Weights of a small image VQ-VAE.
Training: adamw at rate 0.0015, 26200 steps, batches of 128.
Data: trained on microscope photos of single blood and bone marrow cells, 194171 training examples, 17.3 epochs.
Rows from block 1 of the decoder of a small image VQ-VAE, named by matrix and row number. Each number is 500 + 40 x the weight over its row's rms, rounded and kept within 0 to 999. All counts start at 0. Numbers have three digits each. After the name is the row's rms in percent of the matrix's.
After each channel's rows are labels from the 100 images, of 14976, where the channel reaches its highest value: "colour at peak" is the nearest of a few named colours to the mean colour under the peak. Only what is clearly more common there than usual is listed. The data: microscope photos of single blood and bone marrow cells.
# conv: 3x3 conv (decoder.mid.1.conv.weight, 64x64x3x3, each kernel summed), inputs 0-63

conv.46 067:520470481425509550489465537514520435533533460486560545494490477449433587513502550446445529494484471472483429464410531533567488456508472485508457492477429471525487452512501503481427419487518499
colour at peak: white

conv.25 124:476468525453498538459414529546436479473484485461416526468478473527447551484438489447484479407536435457480448531500489484466544478501499480473490542427441454523558566464518482448537495525510521
colour at peak: pink

conv.8 070:452429474456520471537529519496440529498519475490489555430443484474496443477470511519534497524456550481390508465502415471469439441480482494486483439497507486508504499479477497536558452490373493
colour at peak: white

conv.33 066:463553495420477495512439486506499409520456464449507495519489485497448491468462486458515503444542443487437436529493529546515510558497529469565526448435389489473461475488442441455527481473512476
colour at peak: black

conv.1 065:467453512532444517452489503520441481519415543516568532473446480467506493513491508552447536496504478522569414474551518502532509467483568550435463453516498444494438517487563432458421496489487462
colour at peak: purple

conv.3 075:442524481440445536485430509475483457486471436478515525448485474468442535513483519416548527479521464527470449535462558488550444391477487491522453486494485471441529502440466533513597513505495477
colour at peak: white

conv.63 095:515457398479485451464540457409601470450524445540572496500519512484484446487543490460502517545447500519471532477479435494517506493499485506469528482455561533536537455531493426570473529492530538
colour at peak: black

conv.43 094:483508508458530496516462505433504444451526473451475511535507472529453450495508465465476488473496518496448477475482417515459434461425455525392521487563480531441583434494473427541520535529523528
colour at peak: purple

conv.28 119:490473459540452449496477479533470500497450493499492490491501484538515492557481459462493438523444556402538493474473570445454431482551467456481444488492467484499539508498478472481455405543395448
colour at peak: blue

conv.45 083:504489503453406469463517500503600435442433429436557491487519467493435497474447486457493501470497538495466517518414459536493473467525475448484531492537506522488485448471445449511465473511483416
colour at peak: purple

conv.50 099:447378444500437394522444522453448485487429441470556482533483490527542453503506460521528475559530492502545543530545494508449479501505490430532510480559509482498524440515475511527467479490492454
colour at peak: purple

conv.20 094:482443455445483553493524487466591503481500444438535549482527477528486575515474496481516468534489489441416556471502459466504450457414426433453486504538491473497542524455418511474497478479491523
colour at peak: black

conv.37 071:501523487460498505486495496531522485489475520511542558531473484517496451497481467548470479486530461428499387428469507514485410506463512438423482518517457501488523584487532451401408473502518544
colour at peak: grey

conv.59 088:423553511482494511517507491430567453447476465392538480492508529514493449521459422474534524432495476506448558512484593533506464520451488479455482501523480479454466494501420469514569531525461501
colour at peak: black

conv.19 073:483494497515479514535465515468519437501428514486495524529473494451452487501518456451537475536465438432500431459385459473492479494456466497439445454522474468528420486462436433443454494501557517
colour at peak: purple

conv.47 096:488402433454439450479465533525474479503512442456538592498412526449446503525485543472444479546522492446509455493516448509556458481480491471483462479486455504498551470514518455532422480511466454
colour at peak: pink

conv.7 125:501451474489477452581487457446517537463495494473449445471464484494478559499478440464511457525427553499502488459527514426442451501454517468505464425501520529528408473485473518467498458398463464
colour at peak: black; blue

conv.42 130:476502494455512509452412493497535441464478468452458445467534489518453504459471479449440481468505450489453531545436491502469498454480472454485505518416434413456534574412467512462522531509510528
colour at peak: pink

conv.57 104:497527490401513523544537485512440552509496429495492518366505491493445505516471506380543506488519549521402474512547509496504498447537499475493483501483491523523524515504481501534550472515433435
colour at peak: white

conv.41 092:479503478458435531480504486475482440477501444445553511492426480489468508530493521483546521513524556514448401415421512532511394480516448471453503507492517522480481488500422446512502411490490481
colour at peak: white

conv.34 124:485541527480496486525557481498534479466488439415545516489481493533466498552496479454491458493505524456488465517500501498574442521516476483346473541482482581518585547506478431498449479551504494
colour at peak: blue

conv.52 094:517407508459476512477530493510460522520521484551524498472461462505461492531507519484429498610522506461499478468506385441470488471483476479444492488481523517533598459528567479514399483486506456
colour at peak: pink

conv.22 140:503426469535520509474417518491469499501480480502469527472543490465513452502502495486474436512480429489454493462467472435389439471452452453457507480406426449493550475454507454475444517529524503
colour at peak: pink

conv.9 082:500443488524509470535481387460538489468531488455525538523539500507526374489490461522541487516478470477463555467508546493497460509486449445423494475483471435511506491531471458424402481469482524
colour at peak: grey; brown

conv.38 076:456450465442438465482470484484438473467494415467521520513471455487472544498483516487557466559514517497448495506472459513461405417490502458506516504464480492440581492403437466515564502490487475
colour at peak: white

conv.4 155:471540475474518487452420410479491414472426489518565432451436504509535504510483475472494505451499527462494505488529489554444478465447448543503431529520480503518530392514490497487512444438497476
colour at peak: blue

conv.0 080:496522518464532475544460492473419492468495494526410427469484456484446517482498460420549461470468473489421491498485514459431478525498512534520487477467476500493494468483432538458635456471469466
colour at peak: black

conv.35 087:445464475529487451540469505524531549453510459458529533482482507499505514536434457512549430404507496439454501516536510477515546496437387408463496507508439472564568493531472476469477490492492488
colour at peak: blue

conv.39 082:505494546468524489510484511454556549506504510495521501440515472478463462476494497489453515492536515490454479391510490501428388438466412441424422489556506516536552486452537449536496483508487528
colour at peak: purple

conv.5 168:494502469476455455448497474494527484483425446512540473470494459393501462499492433510549506537510490448479467493501493674475513479450481452515479465524451464512496511529500526477520478422492502
colour at peak: purple; blue