Rows from block 7 of the encoder of a small image VQ-VAE, named by matrix and row number. Rows with one number belong to one neuron. Each number is 128 + 32 x the weight over its row's rms, rounded and kept within 0 to 255. All counts start at 0. Numbers have three digits each.
After each neuron's rows are labels from the 100 images, of 14976, where the neuron reaches its largest size: "colour at peak" is the nearest of a few named colours to the mean colour under the peak. Only what is clearly more common there than usual is listed. The data: microscope photos of single blood and bone marrow cells.
# gate: MLP gate (encoder.blocks.7.mlp.gate.weight, 320x160), inputs 80-159
# fc1: MLP up (encoder.blocks.7.mlp.fc1.weight, 320x160), inputs 80-159
# fc2: MLP down (encoder.blocks.7.mlp.fc2.weight, 160x320, transposed), outputs 80-159

gate.271:137164109146131083178107151073140096178107179115133113125109128096117108091106121133159126165138109104127083128203199159131131125134128136180131122157123047143134150070114126109115081185187090107050164182124136157112108089128073094158106109
fc1.271:118122137122151166113151160120111085167185136111157093101160193127132078119167168122175125102157113083082124087103169126101088122192121120135080118134136101161119149104088130137085125168133121132100129104174128169141148132151109162149051067
fc2.271:145119109129119117121092095152184151153129171127110139113086111075094158108088116191158153191172203171126177107161094138166136146138096118179166161140156117120158113104118128141150139152161172171148073164098136086158066151116163120163178169
colour at peak: pink

gate.93:140143066135127099126114142104138153129090117141047091103149111073118128123124141156169168134152179151169159057097144144191166089100074124133128103097120113084200201081105104154117136187094121142179144108176122088145111173111135195138157115
fc1.93:057147107078122121116181097076108129139084143117134143033096108130183096093099077154165114155230113152113139119114112155167191118134098116104135159109135184136141150156110108105169136171095127110145115109118113126100092132124129103145126078
fc2.93:159110138157102096072180142081125080076180102135185125168138145094170137159158095119100164146102116113088091143163102121117093153143130103149088112119123182088132093128116193140102115131078120135106146098162111088104128091075102206055132111
colour at peak: purple; blue

gate.244:141128183139151107106130166150136167077121137132102128132108173118156169108153159179109148061088123121154152073127085145141108043161128159125155186207159172140124121130176170104138058164121119127081135152092157124145133110101121185141132149
fc1.244:148114049106153154143157111138102104065185143125182145157121040103125089112097107168165069143137138157130102171107167120108159115122121064166104158140119069135166109114093128127063174106152133110162174131180093083081139140145180097154113104
fc2.244:157105124144105145060138132082109108100166098098186127167175176088120136163141110117156154137141138131105096077171119137105133137130108094192097122074121170071151119100157165162110079167079215124113118138122189095130063119074103129112149153
colour at peak: pink

gate.215:133155102126104107085103092143099082073144127163079121123147125085064141050130090169117163129118113112087153176173120155111106134122116155131126159143186108108124114155079182132114145121140071067110117103127168115109074088095037106104147154
fc1.215:154129159175111142153122156072132124124080151154111092171106207130112090157126104106158099141090123171098105145112180143111139091107130079127108118093164165109122167131158155092109155108127106169103160127158126120100138160176117190105128160
fc2.215:142160128102172109185099143141148143142098172104056169083085109077100106106132122097093073139224106131154146102115163118101191138121120192151163158125165116122149142148150117127161131118198089125154134128125180186185108147125153116124161158
colour at peak: pink

gate.161:122119150095157152131122075074115127112109110109142118076146185135126131095098154182161172176121164090120101112129080093173091116124083158147153098135103116143175143138119158080121145116109121193147114120095111105129126095116140138219149119
fc1.161:114149125140142134147186077148141161054112162121118152162111108138149123126106128224157111129113145130089147181142102121170110127149110172129132140092156106166143119139056159117115095098121120139049103135132127144100103174127124105139105127
fc2.161:159123151164079158052140144098133077128143137157159102118146133111165136136099147130136177121063101130113068105193131153144084097140136090127105131096095152096102093084110133142110119158055140071134125110126112090141159061114130143052119136
colour at peak: purple

gate.274:144152122115095168142140131119104079217071139139074092095115104149172090091075172144180131130143093136070127164127091122155185111174154131158149093098160053159120123113113137154140147109139083135112108135187120163124135171116131068132153106
fc1.274:127119168131112099147054205113119114154200130152177083113114109143142113148127169116108142114167120137115161163179135161133158134169094173126141191090165122138115155123069146088117126198162105198185105117160142167161149169132142088152141125
fc2.274:077170100096179186189120151153126093130117109137115104072090143142163073186118148136134110118112074116121109111077155123105140093154107134084113123121140126181133178157100128066085174183138083155133101185113098170154194107160122141173065074
colour at peak: pink

gate.73:117140068146128130156168130111096130120142116092085135069138138109115131100125084157155145190124165118123122106110115130112108206112167150127120178119154118135131164112098135157160161191124133126107178124124144175074163101092134171127099139
fc1.73:090138159123110117174102082110124085142129150102114174140151116139190112103046139143195116141078147168143096100194143158157127156157176181152099135131127089179112107184166129099119179135162091098067143159108102181128108062125151075163098150
fc2.73:119147127150130095102138146095082085139149099109147113163173150181151121111161154082096122095092098067089094137137137151124088112129177145116127113128105141109111150084120130112103136101101121095137180111196077187099195097142080164092082108
colour at peak: purple

gate.198:085126140122148056142172173129123123135160148102148116125175173115144153121133097100081091147183105116142087151095112128142128121183125087085159146167191109138114079154089079107128155144122147176161105124135114119119065113095082125103167144
fc1.198:111133193123072122148157182116156197114151184109133054099100135106125076096107124145178148152112106159134113175076139185104164033139047088158147169138125154125140168107160104101140138119156142086093170124086116130203111108178160145071139102
fc2.198:102135097110156204120163136121173104111071114136119070144147174110169101165030138201155147131091129228114132081134105088154143095146123102107141156084127101154136171154062135090096147156128106126125076143095155129121144076135184113171118134
colour at peak: purple

gate.119:118158080083060184161089159133136137112149128107146086099086045125116065101104137164106108141159128119122146102135208151156171102129156102144163133162133114152143177121119126106102132162187114147167196155130181161103060146126153079178169061
fc1.119:098127163129114164119123069140146177133066122046158120129124126128142157157093149175088126135086220097093134102137154086153161124111101102156142159131098127172157140140074131140123151217069104146227147106115190131084125113144167126093098123
fc2.119:160051161197079052070122117111125117145166160082191165175180093120092140146139089103133123151139151104144124138171132146102135157100122137134138136095088142063111099069143195160154105095090175119105136127122165119107070141076066126086167153
colour at peak: purple

gate.170:118148079121134174134076153127140160124166140161099070102092193120117124071145145145128115124123165168122127103142109087136136144150142082123139144145144173138204119117116121144130149174170127161133144195112153124144114117126100182152089126
fc1.170:143125151121155143150051105081145088177134100125082122128065136158073125123086114118162127130185131111116101122101157180110135096111145108140121112151153049149077199090128145101060114117143131180181109144120147156154136096126126096131064132
fc2.170:138087151172071088122112158127064068112182094058173173130150143122098134101171110087115149103098134080125088157134131154092128143101140121143140104150171143060116084079157183146127091096085178084113167094195153165072126136092058150062115134
colour at peak: purple