config.yaml
encoder_arch: "vit"
dataset: "microscope photos of single blood and bone marrow cells"
bottleneck: "vq"
encoder_bias: "all"
decoder_norm: "groupnorm"
decoder_activation: "silu"
decoder_weight_standardization: false
Rows from block 6 of the encoder, named by matrix and row number. Rows with one number belong to one neuron. Each number is 500 + 50 x the weight over its row's rms, rounded and kept within 0 to 999. All counts start at 0. Numbers have three digits each. After the name is the row's rms in percent of the matrix's.
# gate: MLP gate (encoder.blocks.6.mlp.gate.weight, 320x160), inputs 80-159
# fc1: MLP up (encoder.blocks.6.mlp.fc1.weight, 320x160), inputs 80-159
# fc2: MLP down (encoder.blocks.6.mlp.fc2.weight, 160x320, transposed), outputs 80-159
gate.289 088:481546531488488589472536471525478497479448531530437557473464436446543457508532488501515438502501537509456569507476543503570475486511472370496578602484499384510495495491523537552439497589511524420557545495535509484500362477466489358483447567
fc1.289 092:530458435551521510470496525439503511451529514562454526509471462490487498433511467578406576481457592456486534445524549461500567430519504534515407437506449470504570444494430512506473578511520511607627543478556579493558497524450495526600520492
fc2.289 076:470538609440475540507500465431515530646414431444478464454490493479509449538471477557551501485588433507548468477501579496435526587511432504502541555561502513577513568545452437590520470500574623508493412506377479493574503491458550564459505472
gate.290 097:467528567490475472494447583440591445605467480487577501509468560426551492418558584507475460485580503534472463569517485491595505474486572487466584454440457440539420489435621509516560406515518435528515507506443580532538478496486471408488481465
fc1.290 085:545511437552567541624485521516459474376499577489507491420462452591483529428432537515515424559539426436486483518449448575568507460501538543480473479454535510525572470510447424520478531413559493530498499485547506527541516488504491554490438540
fc2.290 067:533414386553475495433561540605551468483510531509537488429470445550474555438460459486558539508467593507488517555498498428424445529503461537478450549432627555451577576455556566443484479513512446488471502543548495467536512596365429499514528590
gate.291 089:499424428494549520598516412522599512509555500505546479515448417419472513451522419453449457563526459552486460555468495444437597435510469542578500587456436441480484480481587555594464480415540505483473468475485524459540508527460515494513485450
fc1.291 086:474459594560567529510510584434515509484569479563502457442524452551406496433534462497435478484522476433540472487515541542450415506577451526489524452425478457539540444422513438506564480438477440451440538424518493562552455586482492521424499451
fc2.291 084:468519388441439592498410538535467552520478536454536485557436470587545427475518546614602480452542503459515491518458485517549517524500513514483591445469456562541458509494485499636493560519521536478508436498501531514486540490543497374545526512
gate.292 103:542458483525453482536545483482553454493481615538439528510447415456416579457536458454471479564426471523469541581491492421516484545466545432517573436568551485458492554438462467514476525504522541442512505477466547506503433583473546599511528502
fc1.292 102:532586460510499454519496531522517498548493494535531475518515418513438398512464409471605499419510555556490573590482466450547511489504447398532526535532540409425493519449531486549484493491558530537469515511510499526479579550462554561474505500
fc2.292 092:475490502508526532483536517463460475420518429409490455626473541485512442589498565542491470495446422494516351392566518526485457492485502546526428530358420506550508433465430486487498478506475563483481479504508481427511554477547497449538474472
gate.293 121:473499480471521574561522481550494440475510505506486322439466516558584466541464556570526551494468458487438556540457495424473546448546496539486471517395525515559519608458488494504521480458495442431437482530440509526486488525523551450534390436
fc1.293 110:576504477514478526472489494490518531524507628542501592580555536547476479456536483505456429444544510443486478476488475497423515550524463527485523423521454625491475478496537482533541578489403580547511502497461405521528472494564454478466485492
fc2.293 148:522443466506524592517573465543516466449492415365419527359483469475501493580502540513472516482362467506478479576418503504551467434474507475573523541385485422456488559454476511585476492484447407407445509492415598431427579458479503565634501518
gate.294 096:506461529503564529433593437472532502494525551469444512540555579566464514559559528527505557497506504504490522445492500533545526482498415553437490547588496481512599521465538535570529511514410532444505472467511562515487371555417513445461562516
fc1.294 094:449413553452532566564447485519541501558496348440444426570574607515518486539552474397441412441464485460466483516438586437549497546594507487539510644524491515463492474529471494416496497479451515441483532519554491480499519508492468493504402523
fc2.294 076:533534514489570517505532368467556535501430491557400485454537490388472470527500526456559509433531501534498576585518542498498534478540483468478555519515585550495489477588512498489445466495493562509473516512401385517544400551537536463554551550
gate.295 084:529450459446541499474391489459457436531502578414501534538530615586560520523553433506527483444440506482442441523413479584501605423475441493466460536426506590491596565541541484466502398538478451472479507466447574600511491503509431488475485494
fc1.295 090:585554566511531494523430472540560518501458537534523456405498513470485446478485542553548563545505433542503589503539513430483492493550601561530486486494528366475554462581385452587444511478494526482506519612506499404504542560547549517516598578
fc2.295 077:544471522533350383478548465530465448568499523536526563478525498534462603480524400557485486511518549469490560517547555492494574558464547467446531550535405497461475547470614508439631433472472513544507543461519634492489433445494467444452503424
gate.296 094:472557525575479471519507528432467521376410452479454534534539541510467464432509475523548425502498565530517523592551553551520519518377526466304507555514562501453481447574419517440512520497547493545564498558443493495496451523489437502365490432
fc1.296 087:559470489535432460564473556552593431481457469422595540355580456374518506499544479470500486498564514512495461540461519480598488533518484532579461522573431520487535512512509419570523421537546579458469518491507548536457395485476478548499522550
fc2.296 071:503527529501536506457603499457504447611510574497451455529552567541452477475442583480500486494595432497421482489591552481508442445563509525550459522473493570590479522515398525500503527553443467622489487565495509517498556478528481455405473463
gate.297 105:539381451584472512544528608472440439465536471578474560440500583548454464549558464517570492537513484430445519453530549515493516493587481512510496442521514484505513546464448543460502578499472490615534538514530485523504486520441419492462470458
fc1.297 104:545518479503586522560467431493570568534494574585454525501443619480498502449506449474494503593507357473467498536517519434471428471516506453653595498454470470508576551559485494526543503496557442556467525518512426438463478591577524495558533520
fc2.297 111:482489588531379462511520539478372445529507446461605526466554464584422534438595477440556500468538516420462498475484589530508482572525513423331412463577482498504489421493553550477539462488479524533515564489534550537538517449407475549415450457
gate.298 082:466402388456551623476447572554478484485405525500459584503445463487552508394505501517387531521452477478437456453602493441541482561426513472528597467574534525503570459460435476505425547453534512523482531508503463544435567538560475514546400530
fc1.298 087:629538463590445471496435497516580540451468526548427520573487473445421530431533468531515466537441556466466611577606510430483514530423529414536412497585510523325436408408552520497465513617520405513408508503495508504531486501498479476440461490
fc2.298 084:483542483458494570493395525467493504484498506472550499501540519598476460514470476577566484517538430531511488505459378507565423542539516606471437568485560527558580530528409508637553548518500465560473414532520481552472570507563532483512505492
gate.299 103:545418559524485531512481517474534453441499504549517504475470439481436512453494471529526516583468473438502515634509501487511432507498496424499534543498534476431521495386466559471645476504540476567460507463646549520478463535493445464414551540
fc1.299 111:435474499454508468422465508446489499566551527474491474511617494614543467573519593464470453572538495493498453401426455472411550519517410526477437480339515571542555495558438443453553386524523504557388583484511469519580512509640584525517529416
fc2.299 103:529483490545458452470541425538562481517454624587523556463488441454466582386502524423494524470575543451517531633534509481522585522447516469528468368574606548437519468504544508431505511473499504507512556504585408473416423546484498454417498485