config = dict(
    model='image VQ-VAE',
    train_examples=194171,
    image_size=64,
    encoder_bias='all',
    decoder_norm='groupnorm',
    decoder_activation='silu',
    decoder_attention=False,
    optimizer='adamw',
    eps=1e-08,
)
Rows from block 1 of the decoder of a small image VQ-VAE, named by matrix and row number. Each number is 128 + 24 x the weight over its row's rms, rounded and kept within 0 to 255. All counts start at 0. Numbers have three digits each. After the name is the row's rms in percent of the matrix's.
After each channel's rows are labels from the 100 images, of 14976, where the channel reaches its highest value: "place" is the part of the image that holds the peak; "top examples" is what is common among them. Only what is clearly more common there than usual is listed. The data: microscope photos of single blood and bone marrow cells.
# conv: 3x3 conv (decoder.mid.1.conv.weight, 64x64x3x3, each kernel summed), inputs 0-63

conv.26 086:139103108099151149096150152133099122142168113166145146093085112108084112115115146085120123125118122111092104083086080100119108091125115117148092141096141135120154130087128125154112123143119131
place: middle right
top examples: cell type: artefact

conv.24 072:127132095129159165153123130151134150108167109098135151067142133139134155113120139113157124143136117124049137143143121120141135134119103101137096114097132124118118162142077133125111140129055148
place: centre
top examples: cell type: erythroblast

conv.53 122:092078138134088132130141111117135147122146125125148147095106109134131105143113142131118141171145143135118122118132081146141124113115144112057079081142153141123111091126134088138106122103110066
place: centre
top examples: cell type: promyelocyte

conv.51 115:135071121112107112113140140123134118110102118103140145135107149129124116103119100128130100139094127114111149095133093135032082126109104144143107142134098090125139101117129126172124086098139111
place: bottom centre
top examples: cell type: lymphocyte

conv.32 103:133118122147105134153152127129158144101136118118163119095107114082104128116130120108170136156117138068114101096113097128121127135076113105142093095159105105131065097137122122100091102119119109
place: centre
top examples: cell type: erythroblast

conv.27 069:155109107119096124125108126103138112137123119105165116071113110117108181125122120112126149158124122110120090053095103131149107124108121101130121122141139093160079141122132124107079099136122168
place: top centre
top examples: cell type: artefact

conv.58 082:154108105092157106114135103102124145110160118120128076135131090139097083108109111135120113139127131115109159117135111112115061120121125117112145144083120103152202125102123159150136140133141164
place: bottom left
top examples: smear: peripheral blood; cell type: segmented neutrophil

conv.13 098:087083123118069102149081117081118114122080129118149112128093132118106142128146130098099123154151080129162134117133147115118119135152123145114086094167147141134145144127128134086135167127137098
place: middle left
top examples: cell type: lymphocyte

conv.54 072:093130126119130135104135120132079104146115099114139138114155124150116079121131128112109157109107134139144156126093093136127100154121148135063155125156140137097148139134148044156150143149159147
place: centre
top examples: cell type: segmented neutrophil; smear: peripheral blood

conv.18 080:133121112165125122124130079138094139116124129115098082128122145130164109108139106154131114140142147145120116140155103123105142167143162170125169109113121142155063114162108095125143117064095132
place: centre
top examples: cell type: erythroblast

conv.29 179:102144163089143114093111125145121117140118134129093127087150125147136103102129123116091141081129092122106118162128095124145153113134149153117125104104106150056082118127101137119107136083081126
place: centre
top examples: smear: peripheral blood; cell type: segmented neutrophil

conv.40 060:131129088124110125146149115092171122123138130114147108140117112111122098147118087103121116109143158146100137088105162125145084156071119142084144096104113119138080112125076121151141103108104153
place: centre
top examples: cell type: erythroblast

conv.44 087:139094107116068092149128101122142087116134116104124081195101136088107121127128099135123095131123132110156098125117129133121125158129097118096155147121102157124122164118129092107079115135153116
place: bottom centre
top examples: cell type: erythroblast

conv.31 109:087088148147130139107138137129124107087133134117127121119100149111104137103116106092107101157110100126139140118100082116107127049077128124140101144118166109140147126090132138096073124133130127
place: centre
top examples: smear: peripheral blood; cell type: artefact

conv.60 089:112103114137104062166119100119113117115128139085153118133127074133089117125130142128116125183148114133131084074153092168122086144127122131085135103129152140125135132121089129130134137132100147
place: centre
top examples: smear: peripheral blood; cell type: erythroblast

conv.62 075:102104085121116121142128075130147124073120114090129097128135138164164119122104059132144121141125135107107138127131113173099122145102104088095133130120135128142144131157099092142140117076113109
place: centre
top examples: cell type: erythroblast

conv.11 147:139158148117131124108129122126122125125097131148102077122135136114125120101128123118124142121120135146130109136115144117135133139135155175145128103136127114131000107127118132106121115077122125
place: centre
top examples: cell type: segmented neutrophil

conv.15 078:147145132090109105118074099118146093133123097119100078148116099140095155137129113109080111138107092104149123136115157111119128095150119134164139120104097096124098119095110170078139123119147140
place: top centre
top examples: cell type: lymphocyte

conv.49 087:119093104129132117151104047095142122091135137117163154133098102129135118153107108126099097156089105084142102080126140110142144111119109122125122091136138113176160109129129110096106116121123113
place: centre
top examples: cell type: erythroblast

conv.61 119:118112147112119106126097107111146139132103116163143063108111162140149093151121106101099099127147145077116120088113145120073086094118134086117099136153090141141108115091124123130121113113122132
place: top centre
top examples: cell type: lymphocyte

conv.56 082:138086088101113096077085151125125099122145098098107125118118124105085134134120128091088101104140102117133127116115105130129098090141123105117135165087075097110156140106107130110092126133127120
place: bottom right
top examples: smear: peripheral blood

conv.12 118:124134130087160121083124109127137110120115122135085071109151118139119107116107133119100132096147132138102121143112071159126144072143133130128147132094134163078135174080121100119144154108141129
place: centre
top examples: smear: peripheral blood; cell type: segmented neutrophil

conv.36 089:136159102103104170109103122121154097112113104125143111097125114120088133144124102086093120101150149122096076069085118112132113095108099122097130142134102138137123149102109084123117103124158110
place: bottom left
top examples: smear: peripheral blood

conv.16 078:134078126093107110123133126128066131132145127119095148147107131107094131103129134136098132175096096110129104142129058086128112093126098154138130090130117104146119109138159154095144141097113131
place: middle left; bottom centre
top examples: smear: peripheral blood

conv.6 081:111148095131115125128125150118109099129138138164126076106120084095143121144121077109099112102120111095083086114129134118083124146117087136137113118142111144114162098112116082085153111158100124
place: centre
top examples: cell type: erythroblast

conv.14 100:120201157126156133107110113150141112121137135129086036124137122114125106116108127101077140090158132102127090127107162136130147120140119146125115145114117161115118149120122136084131137148145140
place: centre
top examples: smear: peripheral blood; cell type: segmented neutrophil

conv.23 087:101145129123116111125064090131154123088140130086068106122116107133093175089109107114122086132107079103113132151131155113106161135125132138160129134103110102141125130106101164112143132125136136
place: centre
top examples: cell type: erythroblast

conv.10 092:116137116139092105131124115147113104108130123099098122156097129105112148129128112125129103137130083137128084117096172122130144175124135173143132066122108135136036129143119121111115111103107121
place: centre
top examples: cell type: erythroblast

conv.55 101:101134119149138131112124077148094123091122142110096120119121107127133079094111129119072114171118100104113088125119095105111134153090112148129095109090144164132106080145118101112112113134097117
place: centre
top examples: cell type: lymphocyte

conv.30 111:117147112152128124163111098138090166144175173129120137113109141156148138149141158147135122109137117083108078095127126118132100121126108125101057086122101099150122092116150155119151106132113136
place: centre; top centre
top examples: cell type: erythroblast

conv.17 138:067105168130144106136122112090146116142098120113143136133102151129111130104137133119106111115106111102125110129137110093115093138104116147115140102187072125112084070121124132139121096110096091
place: centre
top examples: cell type: erythroblast; cell type: lymphocyte

conv.48 082:126117118057105135108144167113144093123127099114147140101117106086046162116112130081118119133121130143124117104104141131150101088107128124136125142128137152107173147099128143135137131156149106
place: bottom left
top examples: smear: peripheral blood; cell type: segmented neutrophil

conv.2 099:123085111102122121087082126131136077137150110124137143114103127107088133119118137088124133089164108132116086106127098160178119098124114119140135119119051092115119150105113111133106125139138134
place: bottom left
top examples: cell type: segmented neutrophil